config.yaml
arch: "uvit"
horizontal_flip: true
activation: "gelu"
layers: 14
positions: "conv"
nesterov: true
grad_clip: 0.5
final_lr_fraction: 0
Rows from block 4 of a small image diffusion model, named by matrix and row number. Rows with one number belong to one neuron. Each number is 128 + 32 x the weight over its row's rms, rounded and kept within 0 to 255. All counts start at 0. Numbers have three digits each.
After each neuron's rows are labels from the 100 images, of 14976 (inputs lightly noised), where the neuron reaches its highest value: "strongest on" is what is common among them. Only what is clearly more common there than usual is listed. The data: retinal OCT scans (Kermany 2017).
# fc1: MLP up (model.blocks.4.mlp.fc1.weight, 512x128), inputs 64-127
# fc2: MLP down (model.blocks.4.mlp.fc2.weight, 128x512, transposed), outputs 64-127

fc1.123:177152102157094117153150164177122072086074097114129146128121143140089106153120094192123146146082147148137095124152184087120118096093180132129140133105113119199119135181110108112106145063127155
fc2.123:106151176105148089119165180114122109121148148127137113130160137073121195123137136066131097113163124121101126148109101166132089208150095150126136078155098114053168136104116095148101131103112116
strongest on: finding: diabetic macular edema

fc1.133:116205135125239150141125103128080080145157112115117091125185114105107075101129118131167112106171132193170087145123171139208166127102176164128044082127142133105152158122112126151109087165136107
fc2.133:150064117150050119091106175167170082077160133162119178123137140169126198147131081101175154128146127125135137053110101128069116183131130125103118145139142119120089089136097120142158142149092097
strongest on: finding: diabetic macular edema

fc1.195:135137135205134131098064101141138089141093191108103139135108147124087140118122161177112112192150179124113143130109201157156125114139148131058134148137165096092145070095124169152174196077076142
fc2.195:150079123121110169116104108097116099140178068118128106107121090184149184156115139117090167116110125119155179166080087098124160130129095088176127145073102144139163138135100126119147071118106065
strongest on: finding: normal

fc1.494:137140111116113126082146096104098130116106138138092134104123116081116140132180104134022142143126189124139195139113101154103136144161121135128043101214134170107117143155136180158120172108088139
fc2.494:152086111123128123131109173136154105080143109180156179131083112138132134099045148106188117133131117108156084158173148115133133081132127127119177167119137130084100142065116115162127066121104165
strongest on: finding: normal

fc1.289:107130132107085062181155118161139123084148101129121176193139121164143148144181134070123096160139084104124128138131120104084106158118123125062147110173111160153159085078092107136139206104155086
fc2.289:121105162109167173112162143076082091165090159099117043114134148119139188132140180137115185130091181132170127115103142205162139143132128087157108144088138070165138169188146144096126092183117167
strongest on: finding: normal

fc1.164:112184099078095126155131131095147135174147124082146162101150072122126150135130094105135109094132066126141095107073120107049148144100134150174173190168156121073093118148158169133099135120138158
fc2.164:133170149137155105118183141160114148100089087222062136088184162142127130103130085140157185134121114092153136136104159102094117179134136163109094123100132097176136135168122116137122173093096093
strongest on: finding: normal

fc1.330:085067111074137178104158105088121118112133140097113184111169090119112140158109102077107086124146131146160118077123090125129123063186084167113135101169146145132125150177068114127058137090206136
fc2.330:136134105114120158136187139131089099085117154101137179088127136172138189070165150147165124125088092136124131112159085099137153116123164116122153162113146097161110061134175135154163106158121140
strongest on: finding: choroidal neovascularization

fc1.447:177104154117105047141121145118066142095067086110133141143134132182142163075101127135107135167064134155125095141112090142117142171114177172110095150149134179151072136115144157150081104117105180
fc2.447:118137115165053092119111109164159114110158124138117100059087072115149100168201123072147129114123112090098126147173129175132092106121092127158155158145121108044177114159171144115163129127174126
strongest on: finding: normal

fc1.215:090071137062151193109195088143110136115136109137159152131140067111183115206154113089090078133144113113180140165152154151092136118164144123139168170120055100080131147164080089100156137121125104
fc2.215:096219157148092084061180119076135145181094144097090103106159152151139160085109099121219136132118148134069088120158172145106120127104101139152125112110204190102143126095131165130165157121136134
strongest on: finding: choroidal neovascularization

fc1.10:108144133120117143104133163113158147140076137122102168226124120168174143114147124127111067149090106194129136125090122098135121092136183113148108141108077144232113106100098135165059142155100137
fc2.10:138166081157126123144089093122168159171145176125160060086135082078187129145133096133128188076154134065081104115125093145082144150122089142048129108136176125059158133135168138078136122173149072
strongest on: finding: diabetic macular edema

fc1.127:159126112139077128173134140108133058142140151090071110132139121102153127109134128142127201117065143162112115133105116148136121154112147155097115139132138152069099099101114132120152142180136129
fc2.127:121084170124159085121137110157116127101136135116070107130112120106154147154111139112128158138146141132155155060118128084160127160148106110141090152170127132147118134082065130143175152210114115
strongest on: finding: normal

fc1.216:140074149075129143092156112125156104115101149124145154138104065080122142154189143160144094158078166167078140155125103108143047109161151146115170135143132112122132174088182174121140140125118138
fc2.216:144134133110087057158169180126104143143148102123133083143181143133128133085105139097070190107143038112154095118175169134126157176098157121133171110150143125174104125151131112139125172105114084
strongest on: finding: drusen

fc1.408:144143130155188154135128136145151121157103150075139110127156105129075133087134077111168174117113087147189133213143111083162136101118169142118199154143139108112143138130163124133099098127078110
fc2.408:140111134102107137162117153137130167114156119167108136157106154103173120165105137121162133135155131097093141027157132159114091122138126120175099075123123135129124122146095123082136131105149104
strongest on: finding: diabetic macular edema