Weights of a small image diffusion model: arch uvit, 6800 steps.
Rows from block 3 of a small image diffusion model, named by matrix and row number. Rows with one number belong to one neuron. Each number is 500 + 40 x the weight over its row's rms, rounded and kept within 0 to 999. All counts start at 0. Numbers have three digits each. After the name is the row's rms in percent of the matrix's.
After each neuron's rows are labels from the 100 images, of 14976 (inputs lightly noised), where the neuron reaches its highest value: "top examples" is what is common among them. Only what is clearly more common there than usual is listed. The data: retinal OCT scans (Kermany 2017).
# fc1: MLP up (model.blocks.3.mlp.fc1.weight, 512x128), inputs 0-127
# fc2: MLP down (model.blocks.3.mlp.fc2.weight, 128x512, transposed), outputs 0-127

fc1.213 116:454445524460517579507483478505484543504492531479484486466462478494495464482454547500456484532461524594518582442517463531501553481436504557525559535506444516467500541537557534586500502494526477414471466511459472511514509481490536532509515506519564431477539485468455485466457544487468528421513502500543493557529443449476508531462530485504523571505435473434440467526439525499534426640556
fc2.213 111:500490501421492456473524513528444423496495458508515555530526494492461562510460546515610535479509492453476493461558531544474502524486478467461498490505530477547518478459500560451560458503508435556557471444522509498501507523483499479534534481431480532495411482491546540467522563479550523570478469510541541523513515456608540528507471485551503484558482463546607526560571470461497568402476
top examples: finding: diabetic macular edema

fc1.189 076:488379493483589580487492518472506488513499504486467467527482481491470532499560505496499387416513539499493525460501441522474492558507485439417477553465438552477474512445534485473510448546428520518460512516492486517521551535553457477515497559547437524445495500508507482468509488502497503479536478447528520514491538557495571489500469553483460537539558522480527511560508461493475547462663
fc2.189 068:551522482514531452438515479539559511545525527482441559538481519542512477453462462503431509517518483482560468506457451405467448435590446419597384402549484516495535545448449458522550467540495518506473510472492533511574492459519537527484470473485517452465467507490532505491497469448553490498414483485447594517451460524529537529471546455515487489499524473514520486545488515511467480491483
top examples: finding: normal

fc1.305 059:493474515481627488462491461506558549560512547513400511547429526547551492457485467534487577453407473515475524496555531440495472452568434491561456554452468532470470519495513520509504572494479521493474462458462525515490456524496549524571435568474474480503498518577493410529523474439505494439491512481543490554463497480507417498513550451503533475509501496508517496490517470465514531574542
fc2.305 060:462485494467453470523459543474548512513499433624548412471469480572486482561498515486469489553566486503613528479488509549529508479452568481451542393564539497497505530494525455460548466489506520524528483500518517443487477523473463516403540461478563498484539491513526586525444567520520510555502543446528498540576500484495542521465447476468511496511531462547452546449480489499491443507505
top examples: finding: diabetic macular edema

fc1.507 075:506526507434444499540486502512477536551401461539469523519544509475478580476564547492503537483474433480447490447486521524504484482564489491510521515513480516558573446491582518519490528560451592538488521497463539487499490439483507544421438497435575496435509426461499550539446492476400524442410519491479489526548514502520502476502513522478558468532420472490517518481543583464522504515465
fc2.507 078:478454514434526513495519452450522452486555540444501553483549565545505446545512458498488555521550475524511488519551461585542564495444480509509451482490443453431463489490455611494476453477539427535501490545529465487445470508445435493511533524532445525522484514510572451495460513499575443527525449490521490471494465489551476544499456455418489521535571529527508499586535441531508486417518
top examples: finding: diabetic macular edema

fc1.316 102:506541520471430518527514504507504452476507489498523550412464515538539452465446552454573505504530522495458439503519481499430521512525490476504449494508499458443476479534475531460524500399490563480453491483496506561535508488520544483521520478552533565446490494531526503486516507426449585479539456489557461484476503529488611458561534441514553494505501528418547434602513456442546565458559
fc2.316 099:509491518486549495495499414541466512528497492507461519519527571510500504480551448568443547491474506544582535498490493497534457534474464531557476497466499482505488451509488504485429500510431472462429439460499428521421461520524453447465431571499531498534480488483480518501426525569508497425467550508454523458538507413505399557454494535491443409504510511491478472408482554499540475501426
top examples: finding: normal

fc1.44 116:492484547467537529528526574524429512469490480522450504536513497456481468492500454502527518529486543472437509514480482470442526438478473435524492516468471503537494414524556559501532391565431504503445516505517475505506441568443501524514494490531467461506537529540511465575502486568559560505431580581433521493466600474550486440512440530501529490575511507523538448494501509464443540434503
fc2.44 116:491552495571542526526549493502540455520524458556518502501521495545465560463552448502538487460505484533525546508506479535508459542541532544508541427531570482508529552476451472435512495482468504416525535454499476516530568542475456541553511469440512576515499453412502539492468538449491570504525430379547469526515367456459579518524524433488500506506493486466502525481523445498503492488463
top examples: finding: diabetic macular edema

fc1.45 114:501564527486456540551486625466430512522547504431482484498509504553526501487484530515432491532511561515512459491497499519587493539520464448554509564510512455433483456472445488494469464527510503509477473504504505490532435457477516520451482515467513518434469509523503467490466552560433521497448502488566516532570475438491468542498513537450656474431413519520458452521471519551542515457526
fc2.45 105:541502494458447517464555479562565516567503470547524530438484527461492541516412514475519471490551494527533585491516552542447515485472543565501401449489518508444475519524489550474516541474474413515493497486430452577495466524520537505504505476458491471545568509478539444462543460465582520521513493499521536455526472542506501481470461447518457524514584432559459473537499435512393536464499
top examples: finding: normal

fc1.441 100:540517528521508536488482499572597483491521518490517424488473459450451517529556455556485505466437438508492492488524512478542531453548467466576509544509538532527448500534476568509563531464496464497529563517522440517487479473454472447438514480407539521452514486542465578491503480506545536460516422517485419488522483419490441573510423450534530535543480516413475503566458484510568514478516
fc2.441 088:437461392494483524456480441527456496545521467522517447519464468475512494459492522497584473456583476482549447455516504518395520452483562509499564476483499434558486462446514503542468528577504488522511546494499462429505492535479546456499491481555543472446437534517546522498534493481512462503516567481511470461528474495521496458435443496477527546544419505521520422454418458480448433493438
top examples: finding: diabetic macular edema

fc1.258 109:470529471518480547495542461547486558455499491506496558487540496541465459485502485562532530489514483501468559517446575474472387478496517502564484531471482433494466500539576545427526489462489518437436592508496550533583487465532526473479430461508507483432536513526490512516534502519505534499418552584519610504455467513514525448564472495473447530474470500471524457409492452504460516451527
fc2.258 113:520569482487517473497500579487556379505522539548495512527486443544515528443468496394490429549518543511588519488559556516498563498481530464472476505570551501477448466493501526556494542537460483499477565522505524531431537481521474465456535500522507529495434436501524513496476500487486438437521470504527449502565499524522448527484482462549540460523493477449452548479421450496595460573484
top examples: finding: diabetic macular edema

fc1.219 105:481487472513563495415545541547570502486468463518523465479589488464553464447497493548516455501493516479442551426555581495538442480512528434470481528520511545557529510537593552522544448537477462501415532522453503527440533542491540503444459491466504512549502507457476530461528507525541450488528456519580472532575466505504501471554453478473470433501434446571509498432484467463550478512509
fc2.219 095:508570502439418430486466527419481522520532506451511496534492570485491565529515472537477453489520500493516477532478471527505574473508519470506545535508498437469476465560448478498504551424520507489568521467535484466522411464570473483528516582522522501436482474480513473555465493473514527525520524513452504495442515420430518512452551478528549447577518454434432556592502593494481534497537
top examples: finding: choroidal neovascularization; finding: diabetic macular edema

fc1.321 081:517517496497492522442487495480454429508467505462512492504506565585467506569506458519505489509466510479463500464517497533509450453464516512478468492496490431471463559421510383535546584486511562484478518526487530455471537482463474489462460541476578528513502551577486531520465491515547496462443588638556479509494521474462562576480579511476486522522478494447533505522490469435505440453557
fc2.321 092:498476502489519509478503509551531532525519473581521501484562479467521484435527573465486480467580533501482462500470555507457594473470496479548547531432528502552518517540515612509466431516490537536526458481536424549561469522479539440533577426506480425491473479460523504536504456480476512539556465442445507485462537526543487416464469437449472520514542465542479586504488451459485558478466
top examples: finding: diabetic macular edema

fc1.174 065:498485525469498483476494502483573505456540520531425460474481509504530455517487600429461493484557435477471465489483567521493503443461482425562486473501444508441567533491520536480520478476537541553519490438532560478417386515519548494491461465511576525565538539497532561544465534503442546484503479512503480569482465532486489540478521591482469457520494491531484467452523534434591545552507
fc2.174 068:489520510508514539518466475574512528555473524472493524513571494455504537485453466524511490486404508476549534540570477471460492549495488514529529506509480503482466516512442556520381500514548421384463491542433403435568532462514427486473461456459502439448486552478494448484525500471463512499497534542507519476475464495551468418515516537456480514505513595509509560535479523509478444498417
top examples: finding: normal

fc1.493 061:469571580549477536531440468534542479547499555484535478457445490500507449535466468519482554460552551433469477532449447447431488478491553541481464565572471507390544523480515535491528505554487512506552543499472482481490477502503489458501496447551574473478505446455490446542518509489422463531450442528449529489548475532465507485516519509544521537440619524546517507487466430496483526570512
fc2.493 067:517458457478493564465537440488503472513600471523542534514574506506532538506477485528513558578429427450501515474488498514536499529524434419512532519453533497483484499537504517489461533490525523522492457455526499557515481484536479526398545573415460488530520473533465513520486480464548589486520484432511479550513580468504557485542484537538442441486419542415460543526547545529451500512455
top examples: finding: diabetic macular edema

fc1.55 096:386536479490524524502560466537496537479480461465465501523496541455486470511490530477531474545506464547560474486488432471502497435530538471426537516478493432555568491524502583553506499517451484432516512513501461476453526587457470508488558503466482494527513581503498466463500456533457502520462565534545498528545456438579477568559453516462555561504457515421489493539571415465510455452501
fc2.55 080:405494442469541514481478565475503514493446541512524508520467475495545498452539510475457481442495579506492520448525524498515484512508468507465481554435483471451529532504495498444519483493562450417521506598485446484547479491575532492461483559475517516510476465494461572493432408492456558477540448524540493481594516433437463547462571474510504408469529476449506590463523532544518508535507
top examples: finding: normal

fc1.139 072:621460492455473489520552497492452443475582522488436489523443606469464563464514441515477514500485494544538475492536462486500482557501480477560507404455509497537573423486531510477540524502481466519563511468545467557500519415463513478451524526518463414474435452490549529481547446455523554449531528493510483515449524571511492526550457483559555512506500537468496541513527445473519456511503
fc2.139 060:436522508583498503490545438465486564481487457438480515474528489564535471470469490496472498481517477445454479486451489528588480578520481538493451541586450460526519496515459514475579489478464552471459526514441462455496490490571398531447458509624477458516544490505424530531540559508522531540541495498459538496451498480545513528479557471441536451530525527517519489576527516436470521481546
top examples: finding: normal

fc1.75 107:487480510570437501542512521469513454509466497568541441473491537547563519488483502388484562483499454492437522423511484470564571533461542516488454470548544404528454450437499495467441503520487488514531533522463436508474486572504465532544503574474568536506497565442509475567507491569429463502517473474499515475509455518464519551531413480446508537576522502504492459484550465508510516564492
fc2.75 129:526495493428479549429541484570519505540495529437489577485544466425503482536490531575486453501473593497579518522475548505453485459494491498507553491411460529499514563543512485543543502548505505480502485449524542502521519475447503415514507481533498465567526400544481547519483505438524527482515567528465468440446550459542482464486587536503504513593465498504536518534473552493489515408509
top examples: finding: diabetic macular edema

fc1.415 059:567539453528523503521496519494538596509573546459579496470537428476497526471450501493486547508427489492535499483511497437499529470555476511465526508482555560485482497564436496606503503518445484514518508474500450511425443438491562544537475506471466543497428400578419439549476476509508502408486513508471529549506492468479526495501405489533506472553508455538471485485529525494536466528550
fc2.415 069:500481515473483475497458490488420421523449483587469482536508517518537453517553515491507466517527431544496509529493549531492487469438481447513483468473515391450461513522534483400457512486545534489529461488468507418573565530534525528428466527480534447466582580381520530504477514501526529549464520475515500458479472495545490477478604524540556555509536567517534535504460496492463507470502
top examples: finding: diabetic macular edema

fc1.473 107:480540542488533401475456503484523496550463517461444558500507426455538432525524575529500461471537502539528593510466506480485477522502484499504484516437480547498443486492504448517492515546468558482508570542530448445555510517484541490509459535537490380468601458506514480533501487489471426564446488459513484575499422545567432445496502512535530517551486527516451534535524478450492477479569
fc2.473 141:492480448521448575552546509533514473522549497545502420566482537520432590504476382464502537524379496452497493478520464507531508509597504457497500475535497443477510516484498531470473498477502470526509425512472557543413473481514466499484510476462504616523471486538506509465501514483461526482473510487501514502542564474456513495528452524579476437485515504416497470455487546535484558560434
top examples: finding: diabetic macular edema

fc1.490 061:540486492465536564517487491534526500513421497499458498511493519458510536479522487523484496522461524491494477392519444540417545578554536505547501576531574495413504543488464499516498471551493541535522471503491577500447510485466497537605504491507479523555457472455440445490524440494493491412579493526512530510494506402553541469447438476481522528543526565442504481513431558478425486497509
fc2.490 063:444488484491533476437497507517430507434508573487496533512511478512480486501563443512459485471457544483468540553473553554606464456481523535480437492488470485609517541477560504497505582459456490465451465545469413526545472575533522536441509522465480498456552482501499538448496527506508532551404511490502531458522512572436575482515565497513471435565495486483457505484583447481493509495495
top examples: finding: choroidal neovascularization

fc1.216 088:446495421464561501518567573457492447485498531520476492453444482443487437472453467541570511519474576447526467477459460536488479482453533468497555517553468572464482449571424524505528506460450504557565540537474483464444556500403452520523469520509463475511500477470486489513524502542494533538563475587516513512500513465530503512466526490502597514471556536467583474480448554484488501484578
fc2.216 100:522487600604502453519470474484486536466516461498499448574585569563505571484504547464511529440515444524455554510489515527512524500554467547490473525448500523508505543529532503459480494511452552450466498440456517507472461431569529520459464550476507488472523586504550520523504499522490477498474433421492499580469524553439549461531519468550426493510485523502534521551531421475498510536415
top examples: finding: normal

fc1.244 097:551554514538559575467507483475456524495512482515590488496495536497452472541514535565499486509470478530461416509440429516470518510459452590518507428488502620476550530496494546535511510487478470518443498419562492495454537547491489463537511515425478444511470496510439471510496442471480575532558527505423439535514438509446563520478488474518474469479579473428544521501501516550549476469500
fc2.244 090:516453513468489476542497518483495522499532515408448540513448508565467531541464504415408512454507513444464592508562526459466525420475558415493517493538430494506490483545481495458495472516531478495465518570480475540464534482501466524439481489536451503498567475534507550472505486477493484448493480450584496481411570487590427542541529544470497540509503582462517502481502549441439467470508
top examples: finding: normal

fc1.374 116:498484509510516447501504486498519445394448540556495479508485566533443570495550514488462445566536502487470438473586582550512498496506459523472496485481498497499520510455509563514511487485472483544538532587511480539460473460522511457481457483510552495500513471507512501539474511460464572483575493457503525492454408511531466473581484524478539418512490586526441426492479586519385555506499
fc2.374 110:425490488542559516500518482445507567511534467407513528477573427502499490547458507423502577455465420549550498461499436475484489470414445530537451474520474482506533472598566512448491433514489592460475475499488523482538548483533491506512513476481500518546482534466466512451439472524549483447462476521501533491538543541449480486467495443567537491514461409509444561472527474496505453536484
top examples: finding: diabetic macular edema

fc1.344 111:517516543502451541486450490508494513498487572491457502509433568468499565471604466521512566468466470523438493465583566432510553505461459462594487446540465505497530473426490484512519533509437440513523451507520550475571530495449543461452475461529562503496490512461524506527505466543544549467524494450505415532527477506504514539450544458619494535511421539499501479529502463485432486480473
fc2.344 112:458487465592608475503547501504513489471563451482532467481497510572541432500467557461451438531474521498453477528434492615488453540565476493503462466505451538526430455585498470499517565505425570489442524454505476479519471507526489454587506524565524521539523503543487513502556522503475534486573557518467486502516535534480496474488514467548578450508561425496515499532481509531492492536527
top examples: finding: normal

fc1.286 138:480590485472445556494595503503492486486503502534475558531512528558488427481460513566509516541431576549533497483455483442550492479537491535509458558477505449492455448490543530526520492467483528530465524424468542515534466478558521495507416421532527538532463477499450482497576505469494489509506504517566541546490502491524523451576412418512494421456452461451468528470454467496512496581557
fc2.286 114:531543492507471537507574511501494518510570508528566518538557503530503536488456508442498449452538440507593571467531497513518543458455460419463439531515498458491519538540580529523447576523527515508505487465497560460539556495449523427478453419491489542532492515503571572507416484491465448455516514478539489591493487439510499532560491443485496471510434490454514476565449466569482489524502
top examples: finding: diabetic macular edema

fc1.269 103:476520491444469589499512466478496459430480428438464428515482500544509480554484538529506509433480559505485554519512409527521486488561482513525500468454527527449473494504562489490531541458434556503528579491490459550553481516503565539573452468456517477491477484463542470534487479499493467447510527428484490539453464498498573572560508484507506437505441585467535505526561573479563503535414
fc2.269 123:516550552533516498442563489511507500579514535522546540469493434451467513470539492488495535533439528506527408483543522518479518483472483422508477537495457448502489539504460581446391450536488446557538442483468516484449499501465491444471513483603517552491519468516515517459488485510562528521492539576524468452562535490521438485470516525476532457471536453509474553479461438562504492443616
top examples: finding: diabetic macular edema

fc1.217 109:511518445535579447467470466569505523535525516485458493506480541459538478563467525527445488558471510523528500497596490480466519444547523533494420518415475475350511484497497491603535520506483464451516476539489529492563521451476477394548502518521517576524457508475506484484426472491496464496458456477506535512460532476477559497467463490467435520577569557518511516487485474551521515540515
fc2.217 137:480509536518512519502506524557465518475576453529500558485510467481416522458480489451545570526474484466486464482440461474556466546474513472502560520547511513661526509472491418425451466502490539524486491451454470448491478588454529570505491479472441430489484522516458523458560527504504494475517494465491476526532483479513412485512520531495571477561461408492466524523424537528449529474511
top examples: finding: diabetic macular edema

fc1.337 119:512488462563597465436532466502455454486476460466490415494494437538520444520556491419493445440428482501503511459554484534537514493490511423409509530429488537557488525545470486548549515473497583584462494536461509492501497510542514437485515548617439550509491528546465501452508491515510480466508591504532540475531482528505502550466528564456489476508455520542527463520518503463497484523560
fc2.337 115:487446390476496483500520569454600523525555464470518537532461529542489532446486514474583550464553528556509532539472516459482475474460488476488492506507512577463505467442418440441494449497548505529489461533510518520488504477582504501487488480479461497498461541529566553525496483539504476460503470482457544544462511569437511511504543422454518524506567495494457567592491470567485559590491
top examples: finding: normal

fc1.120 125:616540465581445478482507459520506540521542441500446579483525459503517471529446511442520527504436518451498484489521582483488537513476505541559532453527447448476434474486528434522465537423500498552556462525513530548524473528484560428496485505468519560498501498511533425496543519524484417446527515489480551430482574431464484504498498467469599503537510474537539447540506493485474560470477
fc2.120 121:499385559459508513562488575457549449452536504491544481542499466558467506519538429534435536561527489579502515478511434515561498512563460460493421576472531516503509531456536531495469439563564444433500511478460454432551476458502530515564458491488547436503520521460534496546474535475519564527441532518480450482509488495530532538526514507524479534525447512455471549506565528505497466572518
top examples: finding: normal

fc1.184 079:491479527545458439488534485567514491453522436499471482499506504533394509474467522560525479474506470495543418439503557541544513480553523509526463475473494421480484482483529464482491440533519517529497443503610571514499449491492491544494509454467551505506508504536445496482512557481484516540552477423496570594464553515569496580575457476537437517473461423550481459522434456494559515482523
fc2.184 077:505502521394427508466478511454460554473495574500509467456531488480573425600562474530481499549529514465546503565513544488449526480473382462438489473508511516471575469523417481565491500482505468487546514472481450487523527477482550465493506514455499530527469506474537424545519476492497457466480495530473483477533477503409456434492476500484504557583523565510525612501469505516457480481500
top examples: finding: diabetic macular edema

fc1.38 112:551504449438495487499520457534546469537572523534439515518551466540450477455530534443480541490439557524586506467478462457508497500477528447514433462518585498470423498506571567504462534518475480593512528484468557565488463514520485542528506444498585500486465497551458503513545511488523468534463513492512507547452550504479495495578491428461511441426425445549513500530479414489458462539509
fc2.38 104:498492479478476521432559552485488484497405563470460544530511587564535466518419511508487469485480501493570547477474489489488502458486551514520484600511490461459470469487483443480488570528489520444469495494562497475557520445454550453496380465525480529559507521501511498492410494495448530490568552551583474507512454465538513526523475445486469527507485506426554532532468573567487539473463
top examples: finding: diabetic macular edema

fc1.137 102:489468539498438503409437465480466527495471499540447522466510470500506516530512499459455480529545580518491552527510486468542534496455466430472480524505471407560434505501512417514519527530498541475490434530515495567480572518506506533492429530590440533495446461530584526487546513503557460446547470531489559478468485524501561525507457538424526508505525487611529421579458493504466508518501
fc2.137 089:469474454579519474579580498545526474431567493470510484477500537503530472517486470472567518489515571574523506507507488548465478507503517487418404516473452544531492510535495514445518541553432483507521532439516512426517474469584507479517539478471522557457551565507550495516528499455513438436487509475454513544536509595533449559478451487505501530527585502432474561536466527470481524486572
top examples: finding: normal

fc1.472 077:504511486406507510539508523527530558517482494478517443480505503517412473424542487467519492497482487482511523452569463474455480516469454487523537423525514487472567510490434547542524499482499487449519385483532602507515488539508554407539538451525526420562511516553518512533528549490515477476495535454517461488499452499510465536556568498455444505537452585405455565539530538557522498478511
fc2.472 082:498412468523501431432461435526423457492493547525492528454521476435502491501514515502502572504450492544564450551499476474512483476497497518506483510490482527548464489557502553472470471527457538588424535514504407482433534455509457487608504496446421541451512491491523458460487476539483521455507498567519497521554463444521514437419458501449482488519440421561524447475546489463502527459489
top examples: finding: diabetic macular edema

fc1.194 103:496483497543495535481556516461525499515506471502467480576563451465487511485501477485566454403512452556591516487477566416485465529487524513534491478524437508507481388487424564524514556466498563474512515506547528464456509545422515480482449459544551518501440484470527507432557506461504451533487546480447569537517420484556501535501465545507466481508412504493555444519479514544531562493527
fc2.194 091:445579466447535466457526562487500488470514557462562480518515528549500517484507488497503512593499430496497524534515449523504538516517515530538497406448542493525515566488562582508508430518550446538555493433412468498548508512460442465533498527557577502471550530532447528471473512527484529515529399477531482493494533464395463462491475506497522474525595454468443501539506556500494453483488
top examples: finding: diabetic macular edema

fc1.109 088:520536498517547481538503478484495530507454507491493480552552546462560555453474483452523452522507521482482545554481548538448445481530525518494465459493402526534489494512594460536461424466593503559463477487483501496577562534377466531497405488494446440549525573521458555463433503513512546506526489437469511480573472486515528521509445466440531479448503541481518525572489477523502496481468
fc2.109 094:497460484529433533432546487457521537470483474458428553484465413536502458511470512523465501448464530483539568475492453454571532494454484489474553475527513509538512505537460516510578566531423474482519513595580576520446430463561522484546518480431526571548475466480494478464516503512504542437488475518581512492441470510496514533571500515456490549512515446530474488431527509549508575495552
top examples: finding: diabetic macular edema

fc1.185 137:533471523482513492527486466530482462516550499482489468532435475490491492429491438438506518477431519494516415513528534452514525519468527566579520473493539505547461483487569437538592499507499465498431498530553535500479602554543418463514455570497541551522493473509467591472431517471514489475534509563483483587519510424525447484538473432507495555530455491513527468539423474565498471467484
fc2.185 126:466499487529472456435539502470494525549502476610520499494464495506524429540407533532486527552568462501554526514487501527409511502549524419440462498558512556535537523539423499499512537510590507532549566508519469579518471467478488515459585448527474504446536493455517512584520449438609474547470492505513442496522464521536524522533477512491485447448472484506562512497549504470496501529475
top examples: finding: diabetic macular edema

fc1.325 094:508428529522504499491555443441530515550531581459537449578538501506512490536594519519476445522523498578515433469517530564496563493558466503394582458522449476439534441457464521549498550471552548526497455547492562522506517500494458400544436547481523512471481517486494487469505481520487427480528504519460532518569463467495548486496496504514457483522534492461434438495447500524457554482503
fc2.325 098:438490483537470520498541500504551522523439514537525549416538510525474495500556485447599518422478482434513530467483537511452448469466535507525573561438522505568546538554597497483485467498463508416465550462573469457503448538470546550487528457499562460471533487535510565491488544481576555489529496543541508451482508501584509493515449485558467519511482432531500511477538489501549476484422
top examples: finding: diabetic macular edema

fc1.417 098:557474510465505519551442388516530474444542488494509476474558459498554423488570523508541502465435530523521567487544516531555468524492483485533475446497510512525482448602506459477493520466476477537497578529508495468582505453527455482463489461474456530538523521572531506531426495507454460499505532489593492494404526549500487506484409542482433519507511523495534482474439475587425533475510
fc2.417 096:489527476504549466474560566502493528603477447504450507503454604508447511511512486443522495525588453515519436561426505469453525479444549528474449534510489508535474497495475478474497483505518513514479480523494520506445558538441532509569455455566499508525486491462531525426570553532580458486553519533466596482551412527487504467486538465473583503502458533497466586498507555507455480523509
top examples: finding: diabetic macular edema

fc1.432 091:493442529547500524405590513457539456456497574514540466478467596479395476535556537494527461494512562524454519543515558504536508480478454509477433516500471600516498534517525534520520482489484493548492467526540485544552455495485556456496459445520491463472482434506521450537505492462415549447557396499466502513442474521440510494565482448560480481510528513496563487546487499496486546547493
fc2.432 086:536523483542529495583483509546512548565553464524451547512482454552462491533492509468476450487489452516468444469543473485526439545469450529492477550468455511461529480574496475511525468450523504406513496458390461482475543521547503572444527521541514577533566505483476578530502528529561520466453525491501527567529523491448497545451497475476549508461507480387462462511451567487538421525517
top examples: finding: normal

fc1.163 102:452554466488519561482508514475500532495456504568504445488507502576395481485480549563501478482513533543534486497545421531531525481500457520495499477580546563543527455511535458509455481536538529485501435525533507522545571503481499553421464503481545441489538406419445481479464542529457489477447490538536488433534447497480479456456552521463609492491435441491514519499462535532500498452572
fc2.163 110:484468499491534446457548518497384499528536514434534533507478542503617562507562490490465492524463537481500496439460542460476516557488544499532518525496494463461403477536463581547563523511482444529517526491507476578453437437496532521528482581505410554526513553558559524569492490466563504525499529512529514512471510444489527554477467483493443462492581518473514504512508526448439479524467
top examples: finding: diabetic macular edema

fc1.79 119:451471521457540528499478544459405457472538510518464465465567488539456436478528536507464532447467519439533606518440539511499500479532511524580548526533518465536552482470483495513477459552450557517489501518491462517531605492512479507502486480516466470541538510587543505544494449510501456460587510513436564480483456497430514498488489546458476514518539529438460481560482551406552478450432
fc2.79 124:528524500559482469545479454527620523508479446478552491559462511495530530582501513520525492539491569525486465535548540495475521512460541461432499422485574563438441483558516518391532560462530422535492423502491534517512459509485522528503487526543532540484499457433489505480460526487551563537402506515508464561476518475550472538522541479424503494559481474544504566456500468473502517487528
top examples: finding: diabetic macular edema

fc1.406 065:505535432487471472523566501523502516460520447470578501476496585541429446508523482498553522505511401492488459501527507443577463517509481565559517485462491568496474430547529506475550511521441402497468530484549527553518547484525543543529526447528497509442541523470521559529491521526538494495446507556490497432512436559507466509512399469483486548472494451410524441452485444459531502538529
fc2.406 061:453505471459485517486550536511525503503547487501557493463502508513574482503476547435477526439469549560569575517517505526504525409520540476503493461503555513494584534521540536478465467504504530527446479488519470509557466502476489460439420529524463518480471448468464565440546553527417484453554559489578462534563472575438517437567524524505519473465498408516516501450470508567479449555488
top examples: finding: diabetic macular edema

fc1.172 126:487541524480414571449513477557415478516410505594487524538599522461476509497496554488563523476543505531495546511482527521476563534491486490493472508465473537431542426496497447476454481550504560553481508481493500483454501462461486520510515466519563492459461476507449503473473522498454461485478510511522448564481471492541528581547451481559595521513400451453466514490501566444565538477502
fc2.172 109:567448502510505513516560481475499535458549551348525531501507538545580521483581541511499475541475491472472528486500500453511433446528522535538462396537521471463537473453504590517510549468523418500513452565557506494489525486525511489515456511486467533561548478512567543538483522565590547521496467434521488457534521500492498489501499506539522491496577526465519455554527462452458467497552
top examples: finding: normal

fc1.363 160:470482436447412448496509539610444510504468440491485456506485530508539518455468482498500479536522476540483481520493413517458566539451487453463576555509567489543518483537506523473491516434449443505555449539495513591511552514554486495508616506510543455448491423510482516517555540510559524489502489497497516508494430500451496467572502529482501489559468411478479518488505514495582510555457
fc2.363 143:450512549546505490522474488427474485480511510532561574483491535489487452522544492502529515444416499499489510385532540477522555463521476550526501433492448541500532493495543549560504528561513530519445513503534520396461462493465527485495409542433452508555514583454469509428509467479410491488525491460477435511551477508519471540449475465546445523569453541470551482485503509537499422454492
top examples: finding: diabetic macular edema